A small image classifier, trained from scratch.
Model: arch convnext, norm layernorm_no_bias, patch size [2, 2], depths [4, 8, 4], widths [96, 192, 384].
Training: soap at rate 0.001, batches of 64.
Data: trained on crops of objects in photos (Visual Genome), 123503 training examples.
Rows from block 10 of a small image classifier, named by matrix and row number. Rows with one number belong to one neuron. Each number is 128 + 32 x the weight over its row's rms, rounded and kept within 0 to 255. All counts start at 0. Numbers have three digits each.
After each neuron's rows are labels from the 100 images, of 14976, where the neuron reaches its highest value: "strongest on" is what is common among them; "patch colour" is the nearest of a few named colours to the mean colour under the peak. Only what is clearly more common there than usual is listed. The data: crops of objects in photos (Visual Genome).
# fc1: MLP up (model.blocks.10.mlp.fc1.weight, 1152x192), inputs 0-95
# fc2: MLP down (model.blocks.10.mlp.fc2.weight, 192x1152, transposed), outputs 0-95

fc1.610:180120157142082090196117134132175177127134067176107122148212059156138182141108128172191147079105154104101097148133184106140108086120098089117105201164160165126111158114067101135154103079157183195167105138120141152114103132086123097072128138145105104142109107121108154080170105136114139122
fc2.610:102085156158136146189145091093128127064159162099062031126159136077121130109097150111217126150134110132080134144113165149077128147162105153161127120117114178122100107187116159116140114160140190147103211130117099153062096095171113163155081147139098135105089143172132071168119173145138112164
strongest on: object: tree
patch colour: white

fc1.437:141186184117116120095157177134072167158142072122082094121121046125109139113100114085114162068163142101128160143101122150144132122189079100143084117104176136111103188180096152148159238124113162097075136102135143146129124101094158142104129125150203181118092126164150071115148128141087154202
fc2.437:101187115111193100181133153157133078152141100130119125059218122176106150071145077146129136154101149095043184144112058108138099104117121150167116158080120109148111115170157110133179176128143132236185095153144143180121127152103153132174117142155143136143151114110094144118135136072105115124
strongest on: object: tree
patch colour: white

fc1.220:158164144074154142156137144105106139151146175102124100166151135096132187130121176127155080138168141145158107157176108089111170161135158138133082156082153127104121080168130080119136123146138180173093154112141147109063164062152052168167081138134112120123107160117130162114102108182141129145
fc2.220:088156176075090158170104101107128158146086136107148148154136195140088100157171157114170134118136136085090105132131123111151097097125152098110146199117200150077132173134156091111067092193158133149146058111118106091195068106108143130051155125127127128142170139129072130144174116068133144134
strongest on: object: man
patch colour: black

fc1.254:164129145146177088146143166125075079184135184098139122167115076057083150153175104200144091147159180094112116163144163176158134091101144175108187161070157129161186143073099100141188144125122118083122101143127087132126130113145109172066129116114128128143136129123110119182120149140086112136
fc2.254:132125148075103110107154114115151116109097180125133140151122140134090176160116112164176117131183114103174077181126134117100088137137125101150150136149127154099113120123073127187170136120099224071197093189132093141103127213144150103111113111096117120133141078134160097135099081125140172095
strongest on: object: hair
patch colour: black

fc1.318:106150174111163155118133133129150094142160175101120111129158166095147142105101169136150107129156114133130170079158146114130101139140084107157133144121135118086113077149073086133124106084154179104060077129086172139019105087077117168154169157079117056181098098130114192125160073103168097129
fc2.318:147141152086138133104115104100116132164134109083181146117085144140112106136192116203187144134167098145098142093129127098193111065102187149147095103094161124106090152158120095137126136179176109114135113039154131171122121147076134145074113110098129070149115123111118133159136115145118107179
strongest on: object: man
patch colour: black

fc1.573:201091138067194088129114161109150086132060141140122141165083132107153091187076141119056149136131077152127104183121128133155083153100103082128124084088087126139089152122118085140106138111118115152086072154180164110140112167126055143115088109078140138141101187149117149146112135130093146087
fc2.573:176140124209083130173168116141137111140066098096138094117120085118137131122094087172134149149126118120121105191084136164088145158137135150144117141176119179151201125113131064105150125077111097206116152102148120139054155154185143138160169133085121108130136153135131066148102105189103093090
strongest on: object: tree
patch colour: black

fc1.705:141139108096150153108166169123128135182069122200135087106149145155126149126095139165132116167097094112120121092149190145107161099107058133155045180135159151212097079107101200140091134170198116111183112121109073130169138174090100150151117164085119125170160109117159105127127114168155114079
fc2.705:176118135186153159129083135127134061168089109104159160128130145105106102050139091127146130195069154048117130115169106102101126094179088122108092153089128112187162105159129055149129133156131187069153104103136099125096143174120176150153125137131194108127185127122099096096127106171112126147
strongest on: object: man
patch colour: brown

fc1.240:062139133000121150146142103078105094151121115165132148141094154093141159112130153104118121114199152149186159144110096120074181150136144069187096168106121158105137126131103095172132056126128198175103133102132074047075130160129103123100099117125131163124100104158142118132134092083147090124
fc2.240:160117192118177139135142105118141156093098098098203119132132159105087138136109086179152126186107108101056155140127130096080138151097142121029128112133115144130084098145102166141139117047176116105098167171154106127191123125122155143134173111130131109146097116141143106111105124101179191162
strongest on: object: tree
patch colour: white

fc1.221:059130132173121089180166134098170124159078122161139084087146131148088044118114139073120127176121079137172170125151163149133180145066095141135152133111108105111120152163113150125131143078082163138165172107127098087060151076147103087121067177148134118170167088117043127027109099170125130123
fc2.221:113104057076120139128151163135032100048163107151117136087120154117106130108099167108206197124170118157132076111124089090082053148128127092143163146077160103132113087113094160133157082163063077073149147075108082141125175158158173193126096108090149136142110026140114098141148164072113168112
strongest on: object: shirt
patch colour: black

fc1.478:107088113102117076092121169097102172105145179181087139083144157110135140107128120151140182122109160120158118106198089117121143126088170143077108103121113129155097113141112182150025075164131119116110148174176084117160099148154094097146130087098078065125083131178127080106115184119090134159
fc2.478:134158128070104121077057105153173091159138123071117157070116098184107176082138157160099077076091140133145114126168110103157216176120132148130147164116144111144139175131125115082082187157094158117126153105119090074138160142080108149139160146072153116118087114130114119117112159157144166135
strongest on: object: man
patch colour: grey