python train.py --model="image classifier" --dataset="crops of objects in photos (Visual Genome)" --crop_scale_min=1 --horizontal_flip=true --isotropic=false --norm="layernorm_no_bias" --mlp_ratio=6 --drop_path=0.05 --patch_size=[2, 2] --depths=[4, 8, 4] --widths=[96, 192, 384] --max_precond_dim=1024 --lr_schedule="cosine" --warmup_steps=690
Rows from block 7 of a small image classifier, named by matrix and row number. Rows with one number belong to one neuron. Each number is 500 + 25 x the weight over its row's rms, rounded and kept within 0 to 999. All counts start at 0. Numbers have three digits each. After the name is the row's rms in percent of the matrix's.
After each neuron's rows are labels from the 100 images, of 14976, where the neuron reaches its highest value: "strongest on" is what is common among them. Only what is clearly more common there than usual is listed. The data: crops of objects in photos (Visual Genome).
# fc1: MLP up (model.blocks.7.mlp.fc1.weight, 1152x192), inputs 0-191
# fc2: MLP down (model.blocks.7.mlp.fc2.weight, 192x1152, transposed), outputs 0-191

fc1.43 093:518493509466463479481476499499516519545513471495474456481520525497527502493504455536480498474494484465467471502469476495490484514495518529465431491498480498514455445512500540497500460497510473520510519498464558498457466521515466481509480497483456512521533473522485476464527522481513521500522537465509500525505481491462451475496506517510516500482471499544481461453485482461502500517485459515487526546529504530492519474512519513488506496508509488503515496465493564524455473500515433472523478525495498499477476509482486514461509523460534542520532474517456485480495486530516520516
fc2.43 088:487501497500476506501528476476495495496536503502527497549485494531442479479521478496488500520469491453461493506473481530525485507485524490492546510490551447543513513508478496493483520527515486495461480526491494565552486426441521493485507542525499510476522518524505519526471528503527507539524511469480520542499470512488467488469484488546513500525478517493504532456492452460477481502470515505476484481508509516483472495470551537463515456496496439479476470529499508501496500474514461524475495466496472507520539522479508493503489484484465480481507485537492477547491518524497499477
strongest on: object: man

fc1.729 107:477520519520535493474459554488499508522515500501511478474514537525517532531495490494440476517477492496531540516473494496507496464539517541418535483521501520512504493515510487484514521491488544463505501505447463500479506523456451531479530491505484485461460476508498483480478520512467454475501472501541536519510476540500496517540472527507466515521509524549524510499513511488488485488480475481519563467479513509508554449507505483523553491481504521529469534479504455527500531519485527513529520465533502526503526486517495503500506485490520511509500552497514487486484544499512491522
fc2.729 100:487519451482536523517530514504489490543520522504495479490490514533480530492522506484516527529491472535513499512476491488503500513506516525505533526507508517520513486490482491493483467531495508492530485460468439525514504536491531494543491511507526509493488485493434514520492474470499550493492547488492519469462487512481488537514527506510557479468497523480546553435535496543482550435528514509467483513516512534543508473502509507466535502492487498507500450532499491469523483503517439494539539523528490497520474464498471528528492518510506455500499528508543506466509523549501503509
strongest on: object: shirt

fc1.423 102:512511477473493455475498502469460508458477495526495474473519515489499481467487505519520498485500478532483526490503470513492486514540490487504517483509529516535523526500545483475443508495503449521488486527482456498478518529537460525478510496476535511474497560461543501542522491481493527548471456515497502519505491459453522498520501489508499526502519449538490512480494495480527520512459526434470473499528508558538497487462492550534516487507464490514492485528510486472501534534489480448481563483518513540505485512508506529503489518507545515491486502535459502498541506510486511513
fc2.423 105:534473459459515516517473498528537500507457475492535517522475550456503484485507486540518507531511490523489462537515508500489493527494501459477534518518530491462499527523485573506553467512535488530481534512556516536493513531512459462522543498493497515510506537486474489509501494456470541490489514507465515527503504537504463495511499536483501504490499543524524521494535527466515468540487487525480533474536508531525548510472497489506480501504516471503469509521463503524489520517555518548560487513496479521475506467499522488486492459514488533507545486490505482510515495525494499474
strongest on: object: tree

fc1.614 113:482530520482478524493468494493505517523500489510509449485536460502469443508503498514518497515526518483479508471470486499538492534538513463535488513523498496477499494458489510481507506502490528497473484474503446495514525509500495494520522530516491503458518477521516518500546467505518428502524487561473527500484496524492502483501467514451481494503495559466529494487451506532527489479478526479495521454470516523463540497518491488476501510533456541495485476537535548490494506547504519501510484573479522552503521503528497534495539517462513494525516458480538486529476472518492535510
fc2.614 108:517534480481480518477455501532504503490488493489500489500501475497476529487502512542473475532526546499490514499512517510516511535494475503496524544486541539538491510552474483513476519519466524453519541503468537542495491566533512511522527511485486504456495497524512510509504543522533492524521516550534512516535509528550478515525520451495523491541506464496527474472510496464458492471518473549520503486497510514491516499518481453508498482516507485475498521495503482515511482506562474501534520518500528515514498476535466454465520507504512531508520471457518523444540472505491510437
strongest on: object: man

fc1.455 093:495497546487511480515532498511537528509493481502486509503476475494461495494508501488501538476474488472505518488477515485510491522503488514468499496476525458517484495510568493549449500530491489493456505480554510497483528482480493515486530526507472530511513475535501445490507533519468469488461502486538545512488441502481544476463516504521498474438481495528473502500500460490490515463490526462529469492506467535552527476555544493490492531532522525497534468469550499534448507544477510524516457504514516488505505517499536505528498496524486516510489569489505492515508497467498523490
fc2.455 086:505502486478529507506517472487485507543461484506494491502528553466511487495491496524490512494501521533510517495539477502499485506502504475482474495498462454477515437507468496499516548481509501515502498528491487511513502519519471504506482470499507553494495436495508486552517456484548488491458505507499490574494473523498512509469455508515512487511498529466521522437535524464472513511485494532474486495505540522489485486536505483487479514499511546457556499475492499495544501475517520503518486482483533497506523450463488492473477508487487545469523471539559498553546470465496526461
strongest on: object: shirt

fc1.741 111:498491543515489453538474494506485529506471497516487482501485480518533538502465475494483490480499519510513489523526530526521507539496508456532499533509503534451507519503520513555485488518483519465440500483485530504541509517496465472505453491557516488512501515525479480545502457555489513458491496501552511464465486469536522521491457490513465520489515511490477450500505469507488528492548473476480549493463513515496481502462491493480495532505520489552512522475451502491473484498524519505497491450498461497488486526513505485526473513514510526478464540504521564470481543522488485503
fc2.741 109:525510500495500474489463500473454480480487475470537515501474474444490517473505458498486521475495497502523512516521527510458517508543508497501480506499501485470505492461529506481495511450457494541473500496495508489528531511464507461509500493497513502449472465509494477489510514493510519538516476486499513483521510495467458499466487508469499530451474456520505495543457480484469490505521502505506482460455494491499530470557499484486502492525453530502479494547524446501528527562475507458531455428462509511475481491483465488512522502481489457520559481476472529514503513513498487540
strongest on: object: tire

fc1.405 104:472484519501566528466515459497481509495517522516508498519452486469477503493521507474476510556515490496474524483521478495476510500482471492544527511512484503486463492552543477531482538556500529497470490462475506518482520457492475501495475509473503520485506513515481498522510461501470527529471484483524483445526509508483522535472520480476538490492503467507492489513461459463477490512485516526487497529522553547499494513481479463493533467472490553476467509531496489452550496468537503515477518547509503507460446519524480490531479522487501513505478486488503439481523472477478507501
fc2.405 109:526527514541500490508473523493458507490493503454496473464510508498506503531482482492495504522453526479506494528510507528490519559490507502530467531503466508529515484505458508473535488453519530539477514483536451468487530483497447523542519482509467529524492510524512488472526484502484486478503550517499503535500543521488485475488511469473522509470539514533491524501600492519514483479494450484494534498490503545526445463508513537472506499481500495515487537481530531525528502485465454516493444500503511514519522509505475533507479475506517536525520508501514521463531525468494483513
strongest on: object: tree

fc1.670 116:508468479487495497474450457487566539522531473517506480505484490485488545504507477529541521430481526501478508495482533481490531512477485544483528485504494476499491485517541493480471485505500463491463507503528563512501483491487489494506519499480498495496483498528492482500504541483514494515487517477492522501490485473528484466507501477462510487472514479531435519473496465510482481498492503497493564507437525519518503441517487497515492506482556534488520474503495543521504526499487470448440502466529524483465528506518505497538542474487436535478489516476519482481489470480520532502
fc2.670 110:516487485519488498493521496506496501560498485486531431516497497504488484513507486487552492530521533510514530514487456497462500517490504463474510512478529489503474489494502474537535521528507507505487456466468498550569473482524492475473519492550472496469475472509483512503504476500511461525467524526498534513496489470490494500478475523487500530524473478491475514448504491506456510534504485500471520482539534475456490525517530474502471536465457499515485493504515555446482456463525512507522499492444522513476500462502480471484476536454554518500512516515529496555470501494486482494
strongest on: object: shirt

fc1.593 103:497481538485470476502522520527511498494490511448478523496519488539531504445518477491489518506498513507433477506468513480493511478466516510519454507522490482520502503513493493432501456516496465492474510466483508519488493458556461484510508498510477507490481522541520509485535538528546515515488478488487498508521522477500541478488473505519483507458491508514507491557531503474536525477483505521497547482503485531469501516513523500491473487514499495494517505513518555525457487513585468528524525476501481468488460503440476486484547519527511511519506514553512529459535463495523490481
fc2.593 100:497479511485450468525527499511475476510535532483510522508503440485479471462484504453544506485524462513476510512509498504517459477504492513539534513502510473567512469557522487473482478556447479567477485507508457520512479538484528516502544480467536519517474526507460493504506485489516479506522522481487501507510506492528477493501495480507505468465467485504499512431519477471481494470477501465459492517542475497503514520459531522503519486509515511492449503513465483518493497479499440539487499480524501504492491455518513505457477508481490497525528506522503477550498524504473542501
strongest on: object: man

fc1.383 089:506483510491478525487476461487570522509528500537494495482460468489487509493513489513513523457499526462477487489480534475518506499459483545478532531533542527505505455499528520472481492463507460500488491458561524505473486524507492499544491518504517484487479524513513506507529520473505466478492519472486509504517501487521503463493498502501491488482541507521445505487503478509459501502533495474484556482469525509539518434530502537525519560485501506524526463481533525483492500527495483498466481461505550466488492498488500514512550446486443545504513526486511485475500468543480512481
fc2.383 092:501503477521498516515535507490510503557501497533532453501513515533467533515504497478529499511511544491491496487498460479462480503522492479514514537490524479476513493463468489539525566523516514490501469500505473546551491497538503497447503515558487475514484463497473522517486488466504464530483514492483498510483498469526485497485459497540509505532532497492496493486506519497452523540488435509474496481567501462491486519490521483508514522486480496499502470489528549443500470480485490551488538479444502515500509498515495518497488531437490520507522479497536467533466514472501458473
strongest on: object: shirt

fc1.456 101:481503500441493526508462491475530519552536490494476479486482494494497472492477489516519490495534512479455494511532502499511544453534473524502492470498534474500478499471504508511467495504549485508555531510519533522456490554484472476525516482505495498511471555482512472467502484469519487476531483483480517495482532491536443519509506490490527501521499458527476527500529521529511557546498462522469507526475497541503486508494432524504466469504534499476536520491484506513516504547516514476481493531467534511473503498515502502484517472486499548502539466541511482490449498512459486468
fc2.456 099:470556528475488464490486516466502522527525453526516463514524538466496465502463523497488511523528517452512525502475472466508473532450489502481491503497534517490500527493507457533510524489529493504503458470494412520536485462513492461505537494515510484475523514501546546513488486506512453548514514523493508529502504517496496530488455533520469488490520513486488457457520490469528551554494448484484475499526508489511510491515538498468533493500507475506536492471493499456497478474502500465522538481511486515478527518517477527537506524497493494541511474496506504521520510502491461536
strongest on: object: shirt

fc1.751 104:512479510513481509479497498539529512495500508498470493507499450484536468505505462482493487501503533466500511508488472518474542522464519497489516519468534496460469506557516489483479542519514535477469494492512497496506492448461504482526478433488464487496478496491504474515539529542511491515440489492515452440506501521506520506467553476495530473494491496520490498497463483467529501523512472520461507499512550535496520511505478459450472497491485520518503540501516453470543507487522506479478451526477506514478456462500442541528505517490480538489525459507501488462510494522460510483
fc2.751 100:477522527499503462504505464521476524493495488508490487506516521455523500548522518494517498513464497465501519547549458532490538537455514503510539523527453484535482470519487528520522487469500513551463534507518474508496539470524485550506505512483480484537528530516492505456520489538493488505486544503509498468491527498522502507473524458505547479481541490515483521515546489537505476472497501490498501490508454514475450467524545507464487492493501474488492523483506502481519506439459468520538474536485482478540512503482494526541465474526541502522527502511498548466508516504519465503
strongest on: object: tree

fc1.83 096:491514470521454496477509509506461517493454480504456496467461452547538528494541482486480488486485499517469475467524485457515494522468534507499553439465524482504484479525488462476548519496520490481517475523449489517552530501480516482518518525514497505476485482505500524497496462483505484501508508513529531531514521476491510482519505523508491540525508523517483497501489502518505515483479540462485542524525476524519467468472438454529447485513517534536487516486481501483476483517464486459527507518457504520476496484520474480492475499487461478527502491479479447462511521466470466506
fc2.83 097:462499514517489493468494525511514459530456525458536469495514519490505520512495514516550499505467489490515479504519499476526530511507562493506517495492445533509504481506512536486494514468568481459482501512461496519557498493478513509523466553503537503469508500517449504488518490513500520437492522483528452485465503467492476512501501465454526522501493495482492473496531464492526494516502432485515514490482434535498503485507491557475494479509503481482493510502510464525522527510475451537537492498451527495486515511485535479532476492486538479508498533541499513508492535519478538501
strongest on: object: tree

fc1.304 098:476471499475480491485474475553525482546509453500496487502526500480530494487488511538518465478473504446457475498472517482480505459533515493492466487479560476534467468499504508504523433485495521524518485494493588489450465499505492488487489511471481483497488506533525487531519518488506503487485501514482502502499516509498498473458455523491494504514488485509496520462513505544510521531493502515474548533491503512529528456504460498470457464504519508519536504459524557492515501493525473468447504464489545480453489487467499490510521458484477504488477512536480488491513509537516499543
fc2.304 097:490472477511492521493470472460502496502535477496513510502508494485465500496510496452500453517573537488527478459482471540502461479484481465540458527483512504512502486496545483530503520503504481491471485505509478569537444472474502485483505520505499513482485510528512499528477481527500495512499498528508474536510499498462489471489457495468504511512500535488498495435491475482496518501494469479464458464536520467475546529519542498498473520520492490530517460456461500432474476457547522514513508526490508514492520493491463482527466519463503497484545503500537522548492515508512509480
strongest on: object: shirt

fc1.599 099:464480478486497514471466457501518503507518467499505498499512470455514545506519482536527485429490516488476472466494531498471517500485475524466484466493526492484489477524549474482473485509500504486481476497507562512504501519491464457491483475469486498500516463500489507516488499482494508466454505482485507482510486488533513495468495493447471488512520442522504495460527466524491482506501505475497528522462489486536508468465481500486496484466488523501521499481525548505492562489490454423434495518513513500456537471495513513526512464450480496488491545476473475494512449489520510466
fc2.599 102:526474483497542514498533498464482480559528457520489455500474474486517458515531506500529474519471555492513505522457481482478505511531483460502478480528501461506498535493498448531533522508526473480500487497488483528563479486508504483435490487493485491479499491483518561525503478541494488497470517514517519507506498501475514486457448475507525547519476504482476510471516505490459478540511480500500489495500492498489496516527519494515494519469526491544495488507480508478517474509524549544543539486466498528510543494475461502500468533493538525479535512500516472537458536494473486447
strongest on: object: shirt