config = dict(
    arch='convnext',
    max_precond_dim=1024,
    final_lr_fraction=0.1,
)
Rows from block 9 of a small image classifier, named by matrix and row number. Rows with one number belong to one neuron. Each number is 128 + 32 x the weight over its row's rms, rounded and kept within 0 to 255. All counts start at 0.
After each neuron's rows are labels from the 100 images, of 14976, where the neuron reaches its highest value: "top examples" is what is common among them; "peak at" is the part of the image that holds the peak. Only what is clearly more common there than usual is listed. The data: crops of objects in photos (Visual Genome). In brackets: how many of the 100.
# fc1: MLP up (model.blocks.9.mlp.fc1.weight, 1152x192), inputs 128-191
# fc2: MLP down (model.blocks.9.mlp.fc2.weight, 192x1152, transposed), outputs 128-191

fc1.147 [119 160  85 124 159 119 127  76  57 188 133 135 171 174 117 192 101 184  81 113 113  81 163 150 119 108 109 138 175 159 134 163  85  84  82  63 101 120  60 155 127  80  81 154  88 194  87  97 134 187 128 112  89 162  30 136 112 101 127  84 161 111 141 148]
fc2.147 [159 130 197  70  86 118 130 170 128 141 200 173 136 138 125  89 123 177  97 113 117 145 128 105 156 121 102 159 122 109 121 120 100 161  98  60  95 173 181 149 125  87 187 103 172 167 119 164 148 121 168 116 123 124 119 167 141 165 159 125 121 116 110 155]
top examples: object: hair (43)
peak at: top centre (36)

fc1.44 [138 137  73 121 115 155  97 132 103 101 117 124  87 125 144 122 133 156 141 112 108 186 151 123 101 133 121 143 166  75  84  87 124  96  90 170 148  89 115 139 146 143 150 210 150 139 204 180 146 151 163  97 166 151 130 114 161 118 105 115 139  91 113 128]
fc2.44 [ 82 127 175 153 145  91  66  94 160 135  91 135 163 165 124 106 112 147 160 145  73 103  76 120 109 158 173 103 102  91 166  99 107 151 102 119 117 124 178 115 159 164 112 118  61 152 156  96  39 125 111 129 119 118 148 114 147  96 126 130  96 165 121 139]
top examples: object: shirt (33)
peak at: top centre (31); centre (28)

fc1.361 [127 149  91 159  56 101  94 142 126 175 110 151  65  99 129 114 104 138 138  51  85 136 143 162 131 149 119 118 139 123 115 125 118 142 123 143  93  82 132  92 134  91 174 172 127 159 173 152 138 129 115 134 130 140 157 111 115  81 112 125 166 136 122 153]
fc2.361 [ 68 102  97 144 114 203  60 124 172 158 118 150 155 182 147  88 139 116 103 130 146  93 134 154 116 124 131 127  93  89 197 157 164 103 107  68 120 116 113  69 114 124  75  87  74 144 154 139 134 184 158 129 169 107 110 166 147 170 106  96 143 109 146 115]
top examples: object: shirt (27)
peak at: centre (37); top centre (32)

fc1.521 [135  93 142 144  39  54 128 152 116 123 111  84 109 143 148 142  79 122 142  96 141 168 147 175 166 137 163 132  97 142 116 191 117 119 125 104 124 131 106 143  91 161 106 154 112  87 113  51 173  99  90 165 110 143 127  80 135 137 179  74 124 104 121  88]
fc2.521 [127 171 132 116 104 115 130 171  54 106 103 119 178 123  89 173 163 126 187  93 105 157 148  70 181 150 183 160 124 105 162 130  98  68 154  81 100  77 141 135 116  89 167  62 129 129 139 109 152 198 133 129 151  86 147 172 142 119 130 172 116 154  93  83]
top examples: object: shirt (34)
peak at: top centre (52)

fc1.433 [ 93 114 178 107 158 126 162  65 147 154 136 104 124 114 165 144 135 122  69 159 167  77  39 159 142 134 107 141 164 102 144 170 129  57 138 110 146 116  99 124 119  49 131  72 148 175 128 154 118 140 199 121 110 166  78 119 107 172 159 138 137 161 142  76]
fc2.433 [103 204 172 112 148 118  65 233 102 138 170 105 150  99 124  86  86 155 126  81 114 119 142 140 130 132 187 133 130  99 129  86  93 125 132 179 152 104 146 120 110 166 110 119 154 131  93 171  76 192 100 133 102 170 151 166  74 120 134 154 160 127 140 134]
top examples: object: tree (33)
peak at: top left (50)

fc1.371 [170 172 116 164 134 158 213 114 133 165 137 154  49 134 132 126 149  68 101 134 124  52 113 107 105 139 156 141 121 123 122 144 181 134 139 101 102 115 134 198 205  93 138 106 144 122 141 153 128 163 106 114  73  73 111 169 184 128 110 114 138 130 136 159]
fc2.371 [139 137 164 139 159  83 129 127 158  95 153 124 176 121 111 129 203  73  81  78 174 108 118 138 145 121 117 196 137 140  70 127  94 121 127 215 175 102  89 132 129 147 114 126  89 129 147  77  80 166 148  98 106  62 152 110 142  92  76 141 127 111 137 166]
top examples: object: shirt (31)
peak at: top right (52)

fc1.476 [131 127 102 100 155 188 196  76 136 170 127 124  86 193 124 115 103  75 137 124 132 107 162 154 134 168 108 160 133 115 181 164 111  84 134 112  71 150 186 160 175 120 126 119  99 172 149 108 157  81  63 114 125 151  96 138 176  99  99 101  96 108 126 133]
fc2.476 [199 167 144 113 138 140 143 127 125 116  74  38 119  88 104 159 171 154  94 167 165 112  94 127 139  53 126 150 142 142  90  94 119 194  73 148 137 125 127 131 152 107 117  80 150 116 101 142  91  96 118 112 192 123 160 110 154 127 156 167 168  78 124 163]
top examples: object: shirt (29)
peak at: top right (67)

fc1.717 [173 106 118  95  83 110 143  92 183  62 161 111 134 135 122 134 106 136 128  93 148 102 114 100 167 108 169 139 134 165 162 106 140 104 109 104 106  60  70  81 130 125 169  78 145 137 120 106 118 102 138 184 152  59 138 184 107 158 129  92 122 192 103  70]
fc2.717 [169 155 143 159 110 142  83 110 187 232 131 100 127  73 105 134  99 131 196  90 114 151 136 149 135 156 190 115 140 164 151 129 172  97 180  98 107 135 129 165 134  95 148 119  50 110 144 132 118 200  73 110 120 124 175 161  72 118 133 118  95 111 130  60]
top examples: object: man (45)
peak at: top centre (54)

fc1.486 [ 93 123 100 128 151 109 146  69 190  63 140 111 114 129 127 123 106 171 188  93 163 121 136 100 117  70 160 160 111 184 153 111 156 101 138  72  96  63 131  95 120 106 145 143 120 120 107 142  96  54 145 148 153  61  87 186  64 173 154 108 169 151  98  77]
fc2.486 [131 123 143 132 133 129  67  86 169 176 119 151  73  90  89 197  90 177 125 118  86 131 150 115 135 105 135 112  96 108 147 144 171 124 141 135 153 110 133 183 141 100 146 125  68  80 183 138 141 121  89 118 106  85 151 135  84  81 127 110 119 121 102  93]
top examples: object: man (43)
peak at: top centre (44); top left (35)

fc1.343 [120 192 143 181 121 103 122 141 118 107 111  57 142  73 150  57 161 109  66 129 128 108 166 143 143 129  77 152 156 144 162  99 164 132 177  90 145 167 151 140 104 152 137  93 111 141 121 158 231 150 102  91 199 122 128  85 130 118 123 147 165 125 130 137]
fc2.343 [113 131 169 148  98 166  52 128 118 137 154 148 106 118 151 143 110  92  89 130 142 112 164 174  78  82  92 117 146 104  74 130  65 142  92  84  68 108 112  96 104 112  82 113 182 112 125 143  79 124 116 145 209  89 154 100 191 134 124  95 142 143 138 141]
top examples: object: tire (25)
peak at: centre (60)

fc1.630 [113 154 123 144 107  97  77  94 204  83 156 141 144 130  77 166  42 208 157 121 159 127  82 132 147 102 179 112 101 183 109 113  63 157 148 156 162  64  90 132 143 168 120 148  78 102  76 154 114  72 109 160 190  70 105 136 113 109 146  96 129 157 100 140]
fc2.630 [121  72 102 143 103 104  73 135 134 169 140 134 130 123  99 141 105 186 123 152 142 163 161  82 148 101 131  96 115 144 206 119 155  84 185 126 139 187 114 170 160 106  71 129 114 113 173 131 149  86 132  85 152 125  95 135 109 114 148 148 106 145 143  68]
top examples: object: man (25)
peak at: top centre (59)

fc1.103 [ 75 120 139 127 115 121 123  94 164 198 140  90 142 114 118 124  89 134 153 144  59  82 165 135  85  46 188  91 146  66 161 123  91 117 130 102  97 127 107 148 164 148 141 160 168 178 176 145 143 178 121 114  22 141 132 118 165 150 130  63 121 144  93 144]
fc2.103 [ 65  77 160 124 168 154  94 115  73 103 126  79 159  67  90  69 119  80 108  78 133 157 146 135 110 182 111 104 158 107 147 176 148 125 137 140  85 116  93 156  96 154 101 126  78 192 193 135  91 190 118  54 147 154 144 231 130 167 138 109 165 153  88 140]
top examples: object: shirt (36)
peak at: top centre (32)

fc1.634 [149 121 131 125 157 159  90 115  88 193 143  90 127 142  92 120 132 113 165 127  85 176 115 137 137 123 157 128 189 106 140 156 125 124 147  53 142  76  63 125 177 121 144 130 173 152 164 133 197  95  89 151 103 130 107 153 116 199 104  91 120  83 122  72]
fc2.634 [119 165 120 128 130 142  87 150 141  99 152  40 126  89 136 173 119 135 113 100  86 165 110 145  85 124 182 115 117 176 156 108 136 141 120 145  68 105 103 180  89  85 129 126  80 101 134 134  80 137 110  98 108  91 193 154 125  69 128 147  96 192 180 113]
top examples: object: hair (29); object: head (25)
peak at: top centre (77)

fc1.644 [139 130 150 112 151 142 179 151 133 154 118 158 115  92 109  29 166 157  67 168 115 154 150 146 102  96 127 132  63 127 149 180  80 194 124  79 112 160  91 191 147 110 112 160 134  99 116  93 160 122 169 166 142 139  93 170 127  84 194 107 158 146 130 155]
fc2.644 [131 151 129 172 140 131 139 145  86  90 157 185 162 191 123 132 155 178 151 145 170 243  73  84 150 127 109 133 121 105  77  85 120 140 136 104  67 111  99 117 173 127 179 147  84 104 128 102 169 123 151 118 155 151 136  97 148 151  98  89 148 147 124 182]
top examples: object: man (27)
peak at: top centre (56)

fc1.515 [202 154  92  90 147 127 166 174  85 135  86 130 135 132 115 142 108 153 156 112 162 135 172 154 134 144 124 123 110 130 124  89 116 105  70 122  86 130 163 130 144 144  99 159 142 119 110 129 116 112  92 142 118 187  64 117 126 185 120  94 140 104 112 134]
fc2.515 [168 132  68 139 185 139 144  68 121 183 106 205 139 157 131 115 165 111 125 122 162 123  60 153 100 137 102 149 135 161 104 170  93 122  94  83 153 156  79 128 167 106 146 110  95 118 130 111 107 163  27 139 116  68 147  94 102 114  94 121 127 156 142 169]
top examples: object: man (30)
peak at: top centre (29)

fc1.690 [184 221 119 102  83 164 117  94 114 118  92 164  61 141 122 113  97 119 144 204 119 116 127 136 129 111 116 119 137 142 102 169 101  85 169  69 115 117 104 113 160 156 111 162 133 127 176 196 111 131 183  71 117 103 128 140  87 100 112 149 128 120 133 154]
fc2.690 [ 96 127  66 147 125  80 108  92 146 153 112  87 126 131 143 104  68 133 116 127 148 174 137 121 118 167 107 149 211 178 129 116 133 135 147 138 145 118 133 126 166 135  83 130 125 130 192 157  33 124 122  47 134 123 106 143 139 184 125 145 163 110  95 133]
top examples: object: shirt (30)
peak at: top centre (30)

fc1.499 [103 173 174 117  82 164 163  72 158 157 154 115  95  85 134 184 126 153  90 148 156  88 103 137 170 110 108 140 168 111 162 138 121  87 170 152 155 101  72 117 135 136 136  80 152 137 135 111  88 148 188 168 103 154 121 151  93 173 166 155  99  83 125  86]
fc2.499 [ 97 142 181  75 114 127  93 224 157 220 137 120 146  54 141 141 104 144  80 125 145 125 119 150  95 129 185 119  97 147 115  85 182 190 130 135 162  93 136 123 134 178 136 140 169 145 107 127 143 116 124 127 106 140 121 110 152 162  55  72 142  52 171  99]
top examples: object: tree (36)
peak at: middle left (35)